From a checkpoint of a small image captioner.
Model: encoder layers 10, decoder norm rmsnorm.
Training: soap at rate 0.0021, batches of 64.
Data: trained on regions of photos with short descriptions (Visual Genome), 203450 training examples, 1.4 epochs.
Rows from block 2 of the image encoder of a small image captioner, named by matrix and row number. Rows with one number belong to one neuron. Each number is 128 + 32 x the weight over its row's rms, rounded and kept within 0 to 255. All counts start at 0. After the name is the row's rms in percent of the matrix's.
After each neuron's rows are labels from the 100 images, of 14976, where the neuron reaches its highest value: "strongest on" is what is common among them. Only what is clearly more common there than usual is listed. The data: regions of photos with short descriptions (Visual Genome). In brackets: how many of the 100, against the usual share in percent.
# fc1: MLP up (encoder.blocks.2.mlp.fc1.weight, 1024x256), inputs 0-127
# fc2: MLP down (encoder.blocks.2.mlp.fc2.weight, 256x1024, transposed), outputs 0-127

fc1.507 098 [116 116 122 151 145 131 142 114 106  98 120  93 235 141 192 178 146 150 108  71  70 148 105 124 186 161 159  99 168 134 108 137  76  96 111 104 107 139 105 189 121  69 172 128 131 158  73 107 106 144 142  83 127 124  98  77 163  78 106 153 137  55 123 175 127 140 128 192 148 163 168 139 108  93  88 147 116 119  24 141 103 114  95 129 145 139  96 129 100 118 138 141 180 110 132 115 154 142 176  50 150 121 110 166 125  91 124 121 115 121 149 122 100 129 136  85  60 202 144 127 190 129 114  88  96 123 145 162]
fc2.507 097 [ 98 109 104 117 172 127  90 115 118 109 125 153 122 147 140 107  99  95  58 120 134 116 164 118  98 157 117 133 128 158 123 117 164 113  91 180 174 120 114 119 176 228 149 111 134 163 146 212 113  91 115 134  38 106 152 169 174  69 139 156 169 115 131  82  86 154  92 121 100 148 119 132 185 190 125 107 143 102 132 150 108  95 115  31 128  67  75  91 129  52  79  98  99 110 133 169 127 150 151 131 122 130  94 172 143 155 170 106 118 106 134 124 119  84 165 156 135 105 133 136 104 133 153 127 133 123  97 167]
strongest on: text has "red" (32 vs 4.4)

fc1.481 122 [197 150 125 121 139 119 117 148 123 116 105 168 132 188 165 184 141 150 128 143 147  99 161 128 123 125 107 109 154  97 148 114 108 145 151 169 183 119 107 158 117  91 175  45 130 122 109 197  83 137 136 116 128  75  93 106 188 112 127 108 179  98 141 158 110  93  77  79 135 132  93 161 159 101  86 117 102 148 121 130 151  84 140 141 165 122 123 118 196 130  87 159 116 144 129  99 135 106 135  94 179 145 184 180 103 136 182 151 127 121 114 111 184  96 101 144 116 125 110 155 212 115 118 163 113 151  68 141]
fc2.481 115 [132  77  97 134 118 119 154 138 101 108 147  97  95 151 125 105 109 117  87 106  87 154 111 144 162 140 150 114  64  92 162 168  21 138 159 178 173 143 110 138 149  58 153  93 120 179 162 122 161 132 145 104  98 152 151 163 133 128 136 139 161 131 121  90 105 134  96 153 137 137  95 110 121 188 108 157 173 134 104 166 127 120 124 153 149 113 115 155  94 119 137  89 135  74  95 146 127 119 166 141 125 111 130 141 137  38  94 146  79  92 151  88 130 196 148 170 127 151 120 115 108 183 162  90 178 152 161 146]
strongest on: text has "red" (35 vs 4.4)

fc1.286 091 [178 109 120 136 128 101 146 123 193 164 138 136 144 142  95  69 146 190 186  92  92 145 130 161 165 140 143 123 139  97  99 188 124  88 102 133 134 126 120 136  65 171 112 125  97 112 111  64 184 139 175 158 134 137 172 132  82 195 107 203 136  84 140 208 118 126  69 142 149 144 145 125 164 179 112 164 111 131 142 178 178 145 109 102 163  96 133 145 122 141  89  98  73 118 131 105 165  49  79 102 194 113 101 143 115 128 177 159  74 136 111 118 157  84 143 138 156 155 154 124 133 139 152  54 104 155  46 157]
fc2.286 096 [127 135 143 117 148 144 121 126 156 179 121 143  99 189 160 139  92  88 125 157  64 188 113 154 103 100  56  92 131 112 102 144  74 162 157 121  77  95  85 110 103 148 127 126 167  77 132 202 127 158 107 142 154 122  96 144 129 153 168 122  87  59 150  68 142 128 131 120 137 146 131 112 185 103 106 103 135 144 163 101 108 102 170 109 160 160 163  66 139 144 139  95 189 106 101 113  91 168 135 148  65 215 146 104 172 146 186  72 134 106 140 113 107 182  81 157 100 137  95 131 126 126  71 137 113 106 157 135]
strongest on: text has "yellow" (26 vs 2.5)

fc1.303 090 [156 141 186 127 159 169 110 124 138 119 122 160 116 114 107 122 135  83 154 146 125 159  95 114 155 118 179 153 116 135 131  65  74 234 142  89 119 124 128 169 193  99 127 111 105  55 137 159 100  72 104  90 168 142  82  72 121 155 150 139 157 126 110 139 157 169 124 157 123 192 181 130 142 134 126 149 122 154 103 150 169 102  71 127  82 130 119  85  97 138 126  70 155 167  92 100 179 135 147 146 104 117 101  95 111  50 147 104 154 163 101 106  80 122 142 145 135 184 189 118 100 158  99 135  98 125 195  97]
fc2.303 095 [184 170 106 138 123  71 143  83 109 136 126  94 131  89 111 103  74 152 121 126 149 155 157 184  48 106  97 176 178 109 162 155 101 120  97 148 121 138 140 105 108  82 104  67 122 164 109 122 134 109 170  84 123 116 154 141 159 119  57 123 107  99 163 140  91 117  96 110 107 176 170 158  89  95 139 140 137 131 155 134 114  85 175 133 101 127 127 183 154 167 126 114 153 148 193 136  86  94 138  28 152 135  74 168 124  89 154 194 153  74 142 129 202 123 103 133  97 148 123  89 123 108 112 145 156 102 185 132]
strongest on: text has "red" (28 vs 4.4)

fc1.553 111 [103 181 128 111 187 124 112 105 133 143 142 151  88 123  75 117 125 228 176 134 141  91 165 200 108 142 160  87 144 144 168  64 139 132 101 132 149 184 118  81 127 140 126 143 175 130 148 115  65 157 161 104 137 131 112 117 192 198 168 101  80 168 140 190 156 124  87 144  58  87 108 116 110 162 147 148 132 122 150 127 124 132  93  75 153 111 120 112 193 100 112 109  97 135 110  82 111 143 111 143 111 217 146  97 101 113 141 148 147 122  77 120 155 170 119 188 132 133 102 124 138  85 145 149 133 125 136 146]
fc2.553 104 [182 123 130 115 130  94 175  79 149 130 106 217  75 163 122  90 103  95  92 145  96 111 156 166 120 144 125 142  95  76 102 114 116 193 124 154 132 118 150 115 107  72 136 155 106 121 156  76 130 108 161 146 151 134  93 183 154 153 135 164  76  95  96 102  85  99 133 127 158 105 108 132 114 124 203 120 113 183 129 152 127 133 140 120  84 153 130 127 147 136  63 101  86 132  56 144 127 177 155 108 149 143 112 129 123 120 127 124 117  72  90 187 107  63  90  96 150 124 128 112  62 106 115 127  56 146 128 100]
strongest on: text has "red" (29 vs 4.4)

fc1.159 086 [141 182 119 107 110 112  63  97 146 179  99  94 127 148 119 142 133  83 152 147 120 153 126  62 147 126 119 163 116 110 125 105 109  75 148 183 125 124 145 153 132  67 115 153 135 230 167 171 149 118 162 145  85  97 143 120 174  84 130 117 139 150 122 158 158 105  92 111 128 139  94  61 144 153 146 170 118 125 152 187  91 138 185 111  83  67 107 165 104 139 170 132 136  98  78 148 135 169 183 140  89 156 117 138 108 113 123  40 130 174 124 162 125 188 119 183 179 171 167 149 154 125 160 114 131 151 155 118]
fc2.159 090 [ 60 117 132 143  74 130 122 119 160 114 221 151 109 116 176  97 117  68 134 103 134 153 126 192  95  96  91 132 127 146 132 149 145  99 111 118 109 121 146 145 172  98  85 104 170 123 111 133 156  83 100 110 169 104 147  92 120 171 172 130 152 134 103 138 119 133 186 148 168 113  80 120 110  67 104  69 149 148 101 149 119 165  63 168 126 151  68  94 168 171 167 124 160 147 155  56 122  89  76 121 176  96 136 116  82 185  74 126  97 119 141 115 166 108 148 126 149 133 135 126 142 107 115 120 142  80 151 139]
strongest on: text has "red" (25 vs 4.4)

fc1.181 116 [184 115 115  84 156 139 127 175 162 150 103 130  94 244 115 186 138 145  93 114  96 139 156 126 131  92 154 147  66 165  93 116  77 153 122 139 180  64 139 143 125 100 191 134  83  98 130 137 109 165 120 154 140 141 126  89 171 111 110 185 139 127 166 165 161 207  98 128 125 179 125 104 113 118 135 124 124 127  97 144  75  78 102 121 124 131 119  77  93 118 153 121 129 118 134  92 189 137  94 107 160  47 131 143  76  68 131 163  92 110 125  95  99 154  65 120 119 195 113 167 109 121 101 139  80  79 131  69]
fc2.181 120 [117 146 129 114 208 155 156 166 118 106 125 121 133 152 107 107 105 118 143 178 104  83 175  83 160 139 151 158  82 141 114 130  53  95 118 138 228  92 123  91  97 165 103 179 127  93 174 135 104 131 130 120 165 174 134 137 128 148 130 109  87  74 121  94 167  88 107 131 145  95  97  89 162  81  98 193 154  65 114 113 190 118 151 161 140 135 160  74 177 140 138 160  82  97 114  94 137 125 178 167 101 133 124 132 204 100 115 126 189 189 129  70  75  96 136 133 106 123 109 168 152 100  99 127 104 131 139 118]
strongest on: text has "red" (27 vs 4.4)

fc1.114 089 [148 135  96  86 110 121 113 148 160 152 120  96 144  74 122 154 161 154 108 142 118  66 160 115 138 104 107 103 146 139 124  59 128 121 142 114  98 125 167 119 154 162 107 116  84 109 110 136 137 157 116 138 166  92 138 165 101 106  45 152  69 100 169 124 102 112  84 103 106 103 176 154 169 195 128  98 102 116 182  84  81 137  69 133 101 121  27  92  95 136 130 126 113 142  26 160  60 121 164 117  83 188  67 102  50 131 100  91 113 115 141  66 130 157 121 141 142 131 128 137 126 127  91 103 173 137 176 178]
fc2.114 092 [ 88 118 112  90 130 215 102 110 109  93 146 182  93 124  88 100 125 131 147 124 196 216 110 120 174  95  97 104 112 122 124 142 109  94 158 110 145 146 183 133 122 169 158 174 207 106 159  87 131 111 110 122 104 114 106 129  95  88 163  99 178 117  92 106 134 145 133 192  98 168 113 128 110 156 102 128 125 118  99 145 181 107 106 100 147 123  96 127 150 148 146 163 143 104 168 117 107 154 162 143 147 124  61 130 148  82 126 148  89 179 128 158 132 119 136 156 122 108 154 140 124 165 142 121 116 124 107 125]
strongest on: text has "man" (25 vs 8.4)

fc1.261 098 [137  84 100  72 132  86 128 148 124 144 176  85 116 154 107 137 134 123 151 139 210 160 146 132  73 128 150 136 158 113 134 141 128 190 141 113  78 137  93 156 106 110  93 116 116 149 144 111 149 144 141 178 126 140 151 150 173 126  87  80 104  91 173 133 124 160 137 140  65  59  71  56 100 135  88 152 158 145 155 109 126 111  94 154 146  88 105 125 179  95 145 143 107 140 136 152  60 127 155 130 142 152 135  98 166 219 168  62 116 176 142 116 137 159 124 188 148 173 154 127 177 125  82  63 119 121 163 180]
fc2.261 098 [149 148 103  82  98 143 148 119  88 155 137 116 197 123 140 123  93 131 177 154 122 139 131 138 158 135  86 102  92 148 177 130 196  84  89 142 131 142 135 145 104 123 153 115 136 148  72 205  50 137  85  97 172 141 101  84 111 115  97 192 140 141 121 188 141 164 141 141 122 125  88 151  93 167 131  81 117 131 113  99 187 137 134 100 180 160 199 116 164 139 116 112 158  90 102 138 104 155 184 144 198 132 104 137 149 122 131  80 114 154 140 136 117  85 139  58 125 127 132 122 140 130 144 151  94 132 255 129]
strongest on: text has "blue" (25 vs 5.1)

fc1.486 099 [137  98 139 135  71 137 128 132  85  89 121 133 132 105 137 187 118 156 143 213 140 136 149 117 122 112 107 176 165 203  83  95 156 160 108 117 135 133 116  69  82 156  71 144 122 111 125 119 128  96  94 187 147 160 164  98  90 165 135  94 100  77 151 108  95 129 120 119 112 135  64 106 192  71  91 104 100 125  64 138 130  97 145 170 101 124 154 144 136 147 139 151 158 129 131 158 128  64  97 128 121 174  85  86 137 103 127 155 123 218 114 135 135 114 152 141 163 181 130 134  73  83 133 174 109 168 152 153]
fc2.486 095 [ 51  98 139 145 126 106 159 140 167 126 154 165 103 122  84 118  81  98  86 138 110 118  94 198 132 193  98 106 100 114 102 154  64 114  97 164 152 155 140 154 149 154 103 119 163 201  51 121 176 109 155 132 153 111 136 121 155 125  99 116 128 142  93 144 111 128 143 111 165 141 114 129 170 155 146 142 133 146 163 104 159 133 101  99  91 170  83 158 155 111  59 210 145 164  69 196 141 155 124 135 118 114  71  94 136 100 208 165 133 135 156 158 115 165 118  90 126  73 133  95 139 109 196  92 151 138  94 110]
strongest on: text has "red" (30 vs 4.4)

fc1.540 099 [137 137 172  91  95 106  86  75 113 109 133  99 174  85 101 114 109 133  84 116 140 152 110 146  88 101 103 106 112  90 142 161 117 150  92 149 109 144 115 110 105 150  74  75 138 173  99 130 142 140 122 160 143 116 144 107 124 161 202 158 150 167 123 127 156 155 121 142 153 115 101 139 146  99 107  93 102 138 105 116 109 146 162 138  77  84 163 181 148  63 125 136 217 201  94 143  88 147 148 124 170 179  88 156  78 108 223 135 110 136 121 107 132 143  85 137 113 131 162 141 109 133 146 108 115 159 142 157]
fc2.540 102 [133 149 110 121 126 140 134 146 135 174  86 101 145 146 121 174 161 136 136 151 153 101 108 116  92 136 164  89 125 228 116  88  99 135 172 153 113 142  88 142  84 103 130  92 144  42  69 141 137 108  77 178 140 136 150 141 140  90 163  82 132  75  93 153 137 152 127 130 166 120 138 154 223 139 146  74 158 129 139 129  90 136  47 196 145 145 118  76 102 166 125 165 129  68 133 130 161 117 123 110 147 125 104 107 178 233 190  46 103 130 120  76 146 151  90 150 160 121 112 121 129 131 157  79 184 123  85 173]
strongest on: text has "blue" (36 vs 5.1)

fc1.665 093 [166 116 168 169 132 131 151 122  81 118 154 110 144 139  91 153 128 127  96  64 106 137  97 100  79 145 147 137 101 119 171 101 159  56  86 145  90  89 169  86 125 110 111 159  79 107 138 116 179 235 140 131 162 104 139  68 125  92 143 128  78 145 161 111 153 111  80 125 135 152 134 140  84 142 121 103 139  59  70 114 148 151 141 136 149  85 164 147 105  99 134 141 114 110  53 144 117 112  55 139 103 102  95  60 145 148 157 148 131 109 174  96  97 120 105 167  96 117 167 166 113 103  85 134 144 107 149 158]
fc2.665 102 [ 94 171 145 110 161 154 147 177 131 148 127 130 129 153 178  89 176 130 124 125 118 135 103 100 140 118 133 133 134 144  87 199 108 158 143  94 129 144 124 114  72 101 142 112 205  85 107 121 109 105 106 131 137 135  76  65 140 136 137 186 217  89 169 120 131 123  85 144 123 144 188  74 114  70 125 139 112  81 156 116 132 101 155  92 124 103  70 109 119 203 167 122 105  99 167  67 141 155 175 112 148 112 163 145  79 121 115  94 150  98 154 128 142  93 128 109 114 117 124 163  79  80 134 119 104 125 132 108]
strongest on: text has "green" (27 vs 4.2)

fc1.228 108 [ 94  90 126 122 137  59 100 131 137  98 127  99 135 131  99 109  96 110 165  90 162 147  86 140 178 149 134 141 185 147 118 112  91 190 142 112  89 115  73 109 160 108 173  77 122  79 107 146 142 145 161 113 107  91 172 132 118 160 104 122 136 107 173  92  96 140 120 151  96 156 151 164 119 135 160 123 119 143 130 129 100 102 201 133 149 109 151 160 160  88 108 147  82 117 121 137  80 119  86 116  55 107 161 119 198 116 101 111 147 102 152 146 132 120 121  95 108  80  88 134 135  97 125 128 184 138 144 146]
fc2.228 106 [152 153  96 161 165 124 143 171 112  57 113 100 143 102 136 177 147 135 136 120 116 133  81 112 143 157 148 111 130 114 152 173 121 144 133 151 158 177 114 111 136  83 139 121 107 152 102 178 128 134 138 113 129 124 100 124 150 182 130  80 122 108  84 206 147  89 160  97 172 150  72 121 136 145 144 160 125 134 115  97 123 145 105 116 131 151 230  81 107 111 132 119 177  92 164 143 130  85 177 117 152  60 104 102  68 128  92 145 108 178  86 103 113  95 136 147 136 119 130 131 146 108 132 122 165 150  59 115]
strongest on: text has "blue" (26 vs 5.1)

fc1.222 099 [168  81 160 113  99 140 149 160  83  72 143 112 151  97 149 106 133 121 114 144  98 140 111 124 101 166 135 146  96  99 190  72 161 159 187 102 141  97 168  83 116 140  95 105 118 159 160 107 149  94 153 198 183 158 180  34 126 140 148 104  91 191 149 146 107 131 126  80 111 164 105 122 150  91 140 142 134 120 150 127 160 122 131 126 106 165 146 174 119 153 101  84 151 152 103 152 148  93 131 151 132  41 133  76 122  79 144 112 124 151 141 175  97  77  96 134  72 141 106 174 124  76 171 103  99 128 181 111]
fc2.222 114 [128 118 163  99 159 153  96 123 144 142 105 109  95  85 126 151 121 119 125 117 156 122 142 141 167  91 154 147  91 108 149 170 121 203 100 151 118  92 137 189 173 133 108 125 178  68 126 191 179 147  97 165  92 163  90 151  82 132 167 149 187 108 168  50 159 196 156 155 123  90 141  92 127 141 140 128 133 116 116 126 128 172 146 148 124  99  97  82 124  82 173  88 132  64  88  64 139 147 131 154  85 173 109 101 107 116  97 121  22 135 101 144 169 189 153  99 127 149 134 145 141 151 140 136 130 213  93 103]
strongest on: text has "green" (27 vs 4.2)

fc1.623 105 [ 92  89 123 150 165 127 116 113 179 111 149 133 166 131 123 107 139 179 130 115 145 109 101 162 130 124 143 106 164 150 106 159 160 150 157 210  98 132 107  79 146 109 181 111 149 135 103 137  72 112 144 140 137  81 119 150  90 139  97 159 136 122  98 109 115 127 143 133 120 130  78 126 188  88 123 104 148 215 169 110 146 124 140 105 152 111 139 139 158 154 145 134 104 165 192 139 129 129 110 163 122 147 128  70 106 150 150 116 158 154 133 124 156 155 120  77 151 125 135  95 189 107 158 155 139 162 122 166]
fc2.623 105 [137 143 100 123 149 103 209 123 134 151 133 125 130 163  96 123 126 161 162 155 129 150 142  12 140  82 130 142 159 134 124  86 124 152 128 125  95 146 120 126 162 129 150 138 151 132 149 146 108 115  81 103  91 110 146 116  96 162 133 100 153 134 104  96 119 138  95 116  64 159 165 140 149  59 142 132 124 130 117  86  62 163 125  77 151 173 140 130  71 129  99 188 135 145  79 159 117 109 137 173 143 117 114 162 116 141  93 119 123  53 162  87 144 131 165 182 137 105  88 109 118 132 102 167 166 189 143 148]
strongest on: text has "blue" (29 vs 5.1)

fc1.567 098 [120 121 147 105 127 164  99 206 139 117 112 104  68 144 140  96 110 148 116 157 136 174 148 125 147 168  93 120 114 110 206 133 214 134 122  71 134 134 216  81 126 145 135 121 115 120 130  72 118 122 114 158  65 147 144 174 122 132 156 104 128 216 127  95 229 116 161 124 148 113 141 129 112 116 128 152 148 122 141 140 160 159 105 151 138 194 106  46 127 171 124 122 128 172 162 124 103 132 126  90  53  39 133 116 148 154 121 126 117 148 123 174 144  72 134  84  71 115 132 137 156 137 110  85 103 126  92  77]
fc2.567 101 [ 84 136 119 134 111 129 155 115 123  99 145  82 135 148 113 154 103 147 106 120  97  58 174  73  93 116 180 127 145 136 119 138  92 124 117  91 183 121 115 159 158 152  74 122 189  63 130 108 171 123 164 126 169  74  97 165  72 111 173 123 127 106 151  95 133 133 164 105 131 105 127 163 133 142 104 222 167 175 185  96  99  88  95 109  76 114  90 125 116 111 122 172 113 102 127 110 140 155  73 144 239 147  96 182  92 148 133  97 119 185  83 101 161 142  69 132 184 148 128 118  71 126 105 138 120 107  88 125]
strongest on: text has "green" (25 vs 4.2)

fc1.245 107 [210 143 135 147 116 139 120 161 150 151  97 132 114 100 126  89 159 161 103 123 119 133 120  76 147 179  97 159 152 119 139 130 125  83 157 111  62  81 127 127 110 160 107 105 176 144 129 100 187 127 137 104 117 130  75  99  97 115 141 103 134 119 171 147  96 114 151  91 133 130 130 164 157 138 143 109 137  95 225 160 101 125  66 142  90 106 129 168 175 166  93 111 174  93  98 101 144 106 151 121  68 110 146  95 189 110  60  91 147 173 134 104  33 101 121 124 110 171  71  86 159 112 148 102 130 142 159 135]
fc2.245 097 [179 131  51 121 152 135 156 142 138 121 145 141 114  93 116 136  88 129  62 114 138  77 104 145 148  91 140 133  83 169 102 129 159 147 128 110 127 197 118 112  65  96 150 110 104 107 168 131  78  79 104 107 155 147 168 125  70 141 155 206 141 108 145  98 136  61 154 131  84 178 114 138  88 137 140 129 152 201  95 111 131  97 201 115  92 104 110 148 136 107 196  53  94 117 169 126 118  92 157 100 227 149 119 128 115  91 164 112 110 139 126 163 167 134  85 149 129  88  90 162 126 149  94 134 113 124  42 148]
strongest on: text has "green" (28 vs 4.2)

fc1.717 112 [ 96 124 159 108  80 118 174 153  97 108 120 126 138 122 135 174  96 126 190 123 156 126  99 130 147 160 106 162 122 179 156 145 153  93 142 170 155  70 122 117 159  87 110 132 130 106  44 151 163 176 180 163 143 111 140 127 126 102  22 164 171 169 125 101 120 123 139 146 133 120 134  97 127  66 177 115  75 138 197 112 166  91 106 159  29 133  82 143  72 121 129 123 138  90 128  93  96 142 127 126  96 130  99 138 124 210 136 134 109 113 125 122 111 114 130  40 122 154 143 145 163 141 163  88 102  81 110 153]
fc2.717 137 [130 153 120 139 151  86  71 113 118 204 131  97 132 141 100 125  64 150  97 186  97 123  87 160 181 158 178 109 118 121 115  60 104 159 126 113 138 133  94 124 138 158 146 212 186 136 179 163 153 118 130 102 148 122 124 166 124 130 132 135 113 155 123 146 129  76  93 104 116 131 136 133  86 118  75  93 110 119 175 140  63 127  87  84 185 140 139 143 106 152 135 163 111 101 137 150 159 202 155 161 109  87 163  95 152 146  89 110 192  68 141 121 135 173 127 144 106  90 138 153 176 111 119  97 121 112 131 118]
strongest on: text has "blue" (28 vs 5.1)