Weights of a small image captioner: encoder norm layernorm.
Rows from block 7 of the image encoder of a small image captioner, named by matrix and row number. Rows with one number belong to one neuron. Each number is 500 + 25 x the weight over its row's rms, rounded and kept within 0 to 999. All counts start at 0. Numbers have three digits each.
After each neuron's rows are labels from the 100 images, of 14976, where the neuron reaches its highest value: "peak at" is the part of the image that holds the peak; "responds to" is what is common among them. Only what is clearly more common there than usual is listed. The data: regions of photos with short descriptions (Visual Genome). In brackets: how many of the 100, against the usual share in percent.
# fc1: MLP up (encoder.blocks.7.mlp.fc1.weight, 1024x256), inputs 52-103
# fc2: MLP down (encoder.blocks.7.mlp.fc2.weight, 256x1024, transposed), outputs 52-103

fc1.303:468471543477505476546519483476523502489485466517464485472486543517489499496494436506481514481500499514451475480524502519486499527512510522482493500569526482
fc2.303:496503504454492534505486502509497504512503503498521540513487502511545498544527480466551509485468524507492524469502526499527514497541505498503528481472496514
peak at: bottom right (79 vs 14.1)
responds to: text has "white" (28 vs 11.6); text has "snow" (27 vs 1.5)

fc1.122:481475489501541477522465491488548503529531440495461492551534524482501519525539487456481500541514474518530513485511511517478527508505486490506493506530505503
fc2.122:502490533484467496521559505507477512500472484501525507513446504492499511474447436516541513470504519526476488504495512454530466511523491477503477547446495549
peak at: bottom left (46 vs 14.1)
responds to: text has "white" (32 vs 11.6)

fc1.484:529468518535488482513493505533543515493495453530471500453521528497484475451526493494495496527536470493484574457503472565568513524533493477499496482499494512
fc2.484:511464498511539502499440470498482501512473509484464528500504525492523486548502549474445512472555527504537500504481522526498478528534525536477493493536515457
peak at: middle left (33 vs 9.4)
responds to: text has "blue" (34 vs 5.1); text has "sky" (27 vs 1.7)

fc1.507:470498495562521485524516485510509462539529489498505499447474519495514462483500479468478457477484483507482519497495520474454494515540498507438499540497519501
fc2.507:474488509452534527488528498472531471471514507484541522497496492500512497475501452535500521516499510571506441538468511494534474508504476440540473511471510517
peak at: bottom right (48 vs 14.1); bottom left (35 vs 14.1)
responds to: text has "sky" (31 vs 1.7)

fc1.357:506517501486528460505526512503521468488494485524466514515504493489517495491514488479465517512508503490467462493490502464504489546500498482487482506540544525
fc2.357:506515490520490491467497509491482508484499506501518509487494546438497475437461546479568494520475519504493518513496484505492497460469456533455507467498499489
peak at: middle left (32 vs 9.4)
responds to: text has "red" (32 vs 4.4)

fc1.718:473518480530516555477508489524457533525472498473512469486508482488506519481502480529504538479495479501481468457503509489490520486500490481476522480545509485
fc2.718:484509480469482498533502511444527511480525482465493506505522514524478478480473519494521516456504522524505534508547551521494481526485479551506474505494478515
peak at: top centre (55 vs 9.4)
responds to: text has "sky" (33 vs 1.7); text has "blue" (27 vs 5.1)

fc1.576:539535488525510490521542502502514490517477539522514483477509490555493530482503487498493502527488511502512519509496490522502528496490507523514486499518494502
fc2.576:477522476490512447477471512526513477475501512504484502492517493503460492484478514489519515520502534504484531527510480539499440485533497509489516495468467510
peak at: top right (63 vs 14.1)
responds to: text has "snow" (28 vs 1.5)

fc1.411:485489516506475504512481515554487510505530538498502492483479468476501512524481438483479516469493537513548461456477500404492513485543513504474529495511508490
fc2.411:514529505544510459513507444468486475458484491502487465494485454565496484509505484496544517478460506546549538504475496516509521497492491474503481496490472502
peak at: bottom right (41 vs 14.1); bottom centre (35 vs 9.4)
responds to: text has "white" (30 vs 11.6)

fc1.172:496497500539441501497465549497481499569524540533505509500503512512509528475453479446470520503476502498502511487505539506514479539496496481513501534453460475
fc2.172:462526489529487503507497501497459542488533516513526515499509520463499513557512469488482529518492534510477507505481538483483521555522526440480474513540500466
peak at: top centre (30 vs 9.4)
responds to: text has "blue" (29 vs 5.1)

fc1.168:514501508444523541478514497521504484513518510503519482531472462462494523536457550522479477535426493481526509500458493476514465505478490517475526497527498521
fc2.168:499538502549508503507517545548495537510488513488538448522500507472494513497532433490473524434530492462476512459503523493549511503509459528493453444499511541
peak at: bottom left (34 vs 14.1)
responds to: text has "white" (30 vs 11.6)

fc1.523:493507517546487523501518519519509490462498516449504472467489515510511540511511474528505498460481530525509531480531494517452497492493494477488519466506517438
fc2.523:503523530499521499510522508498503483475462486476523542529515479521467481478484492485502533556532502451493541524472493461510524534522504536503473494537513559
peak at: middle left (26 vs 9.4)
responds to: text has "red" (27 vs 4.4)

fc1.605:505512528528487475507508496523501481517457496512503475494533527473475518467504494504484501472514505472548526539501440482504524486449509562493536493543503540
fc2.605:517466485439502471473504469520503482491487487527472469472513518526496490449463494465473490540482468501502489405467474490480512478517462510497486488470522456
peak at: bottom centre (25 vs 9.4)
responds to: text has "red" (25 vs 4.4)

fc1.533:535521540503482491496484464504461500491481506522520483509508491501522510561527524473537498436571477500464477548503501478487477512472520498496490508460476494
fc2.533:499495481560491477501506507492493506537511502532527546496480501556506505507484535477500507515522521539479493512484513569496561502509510473493500486542521484
peak at: middle right (25 vs 9.4)
responds to: text has "sky" (29 vs 1.7)

fc1.353:517497475510538465491541453552519506487473513526501507503549510470480492495466498494508506496475517497498494515470487481487548491544525514465505487469491498
fc2.353:503495491516541546482519455464500507499544541511501445527463508515502512524452523492500485507526518440499498515482516484488503517481500547479526496431502473
peak at: middle left (26 vs 9.4)
responds to: text has "red" (37 vs 4.4)

fc1.483:490485516524475446498544495494492526521562501520498494486453520479498497448510509504530489530503444515473475513482509506531495494445489439503514511489495504
fc2.483:491495488456549518496508491533482465546469493518497527499511544495522519504468499452505526463445491517525511471510530502500512511513482497498467568527476493
peak at: bottom right (71 vs 14.1)
responds to: text has "sky" (27 vs 1.7); text has "blue" (25 vs 5.1)

fc1.385:502475477415517509490532506536504511467478464519477498529472559537459447522504476487500524492507480466468544502498488491504512490487473464446466521520447522
fc2.385:496492517512521522519447539477442466519518516469536528480470506483525540512507517472461492529503503450496498498492499534487511486485522475532488496532477506
peak at: middle right (38 vs 9.4); middle left (26 vs 9.4)
responds to: text has "man" (28 vs 8.4)

fc1.253:509489504518493500492499464503533474477458549461494502540525566563534562497528487493499530475538466526479526492497513529506539493523482489518488505500499500
fc2.253:519502513495441510434488462472532521482490521494496487452518522481468515526492488500499494559466483491480482515491507513505545523476496511465483455462468493
peak at: top centre (69 vs 9.4)
responds to: text has "plane" (25 vs 0.9)

fc1.305:500514482493488515515458500540452482515515518483526518533515507501479539533530532498538509460458535505506494462534500526545461494500498483495467547485505497
fc2.305:511510502551537524488588480475519486480516489515510476492473504490543508541519541482503491490491459500516511526518505514493452503517497482518550476498507514
peak at: top left (35 vs 14.1); top centre (34 vs 9.4)
responds to: text has "black" (26 vs 7.1)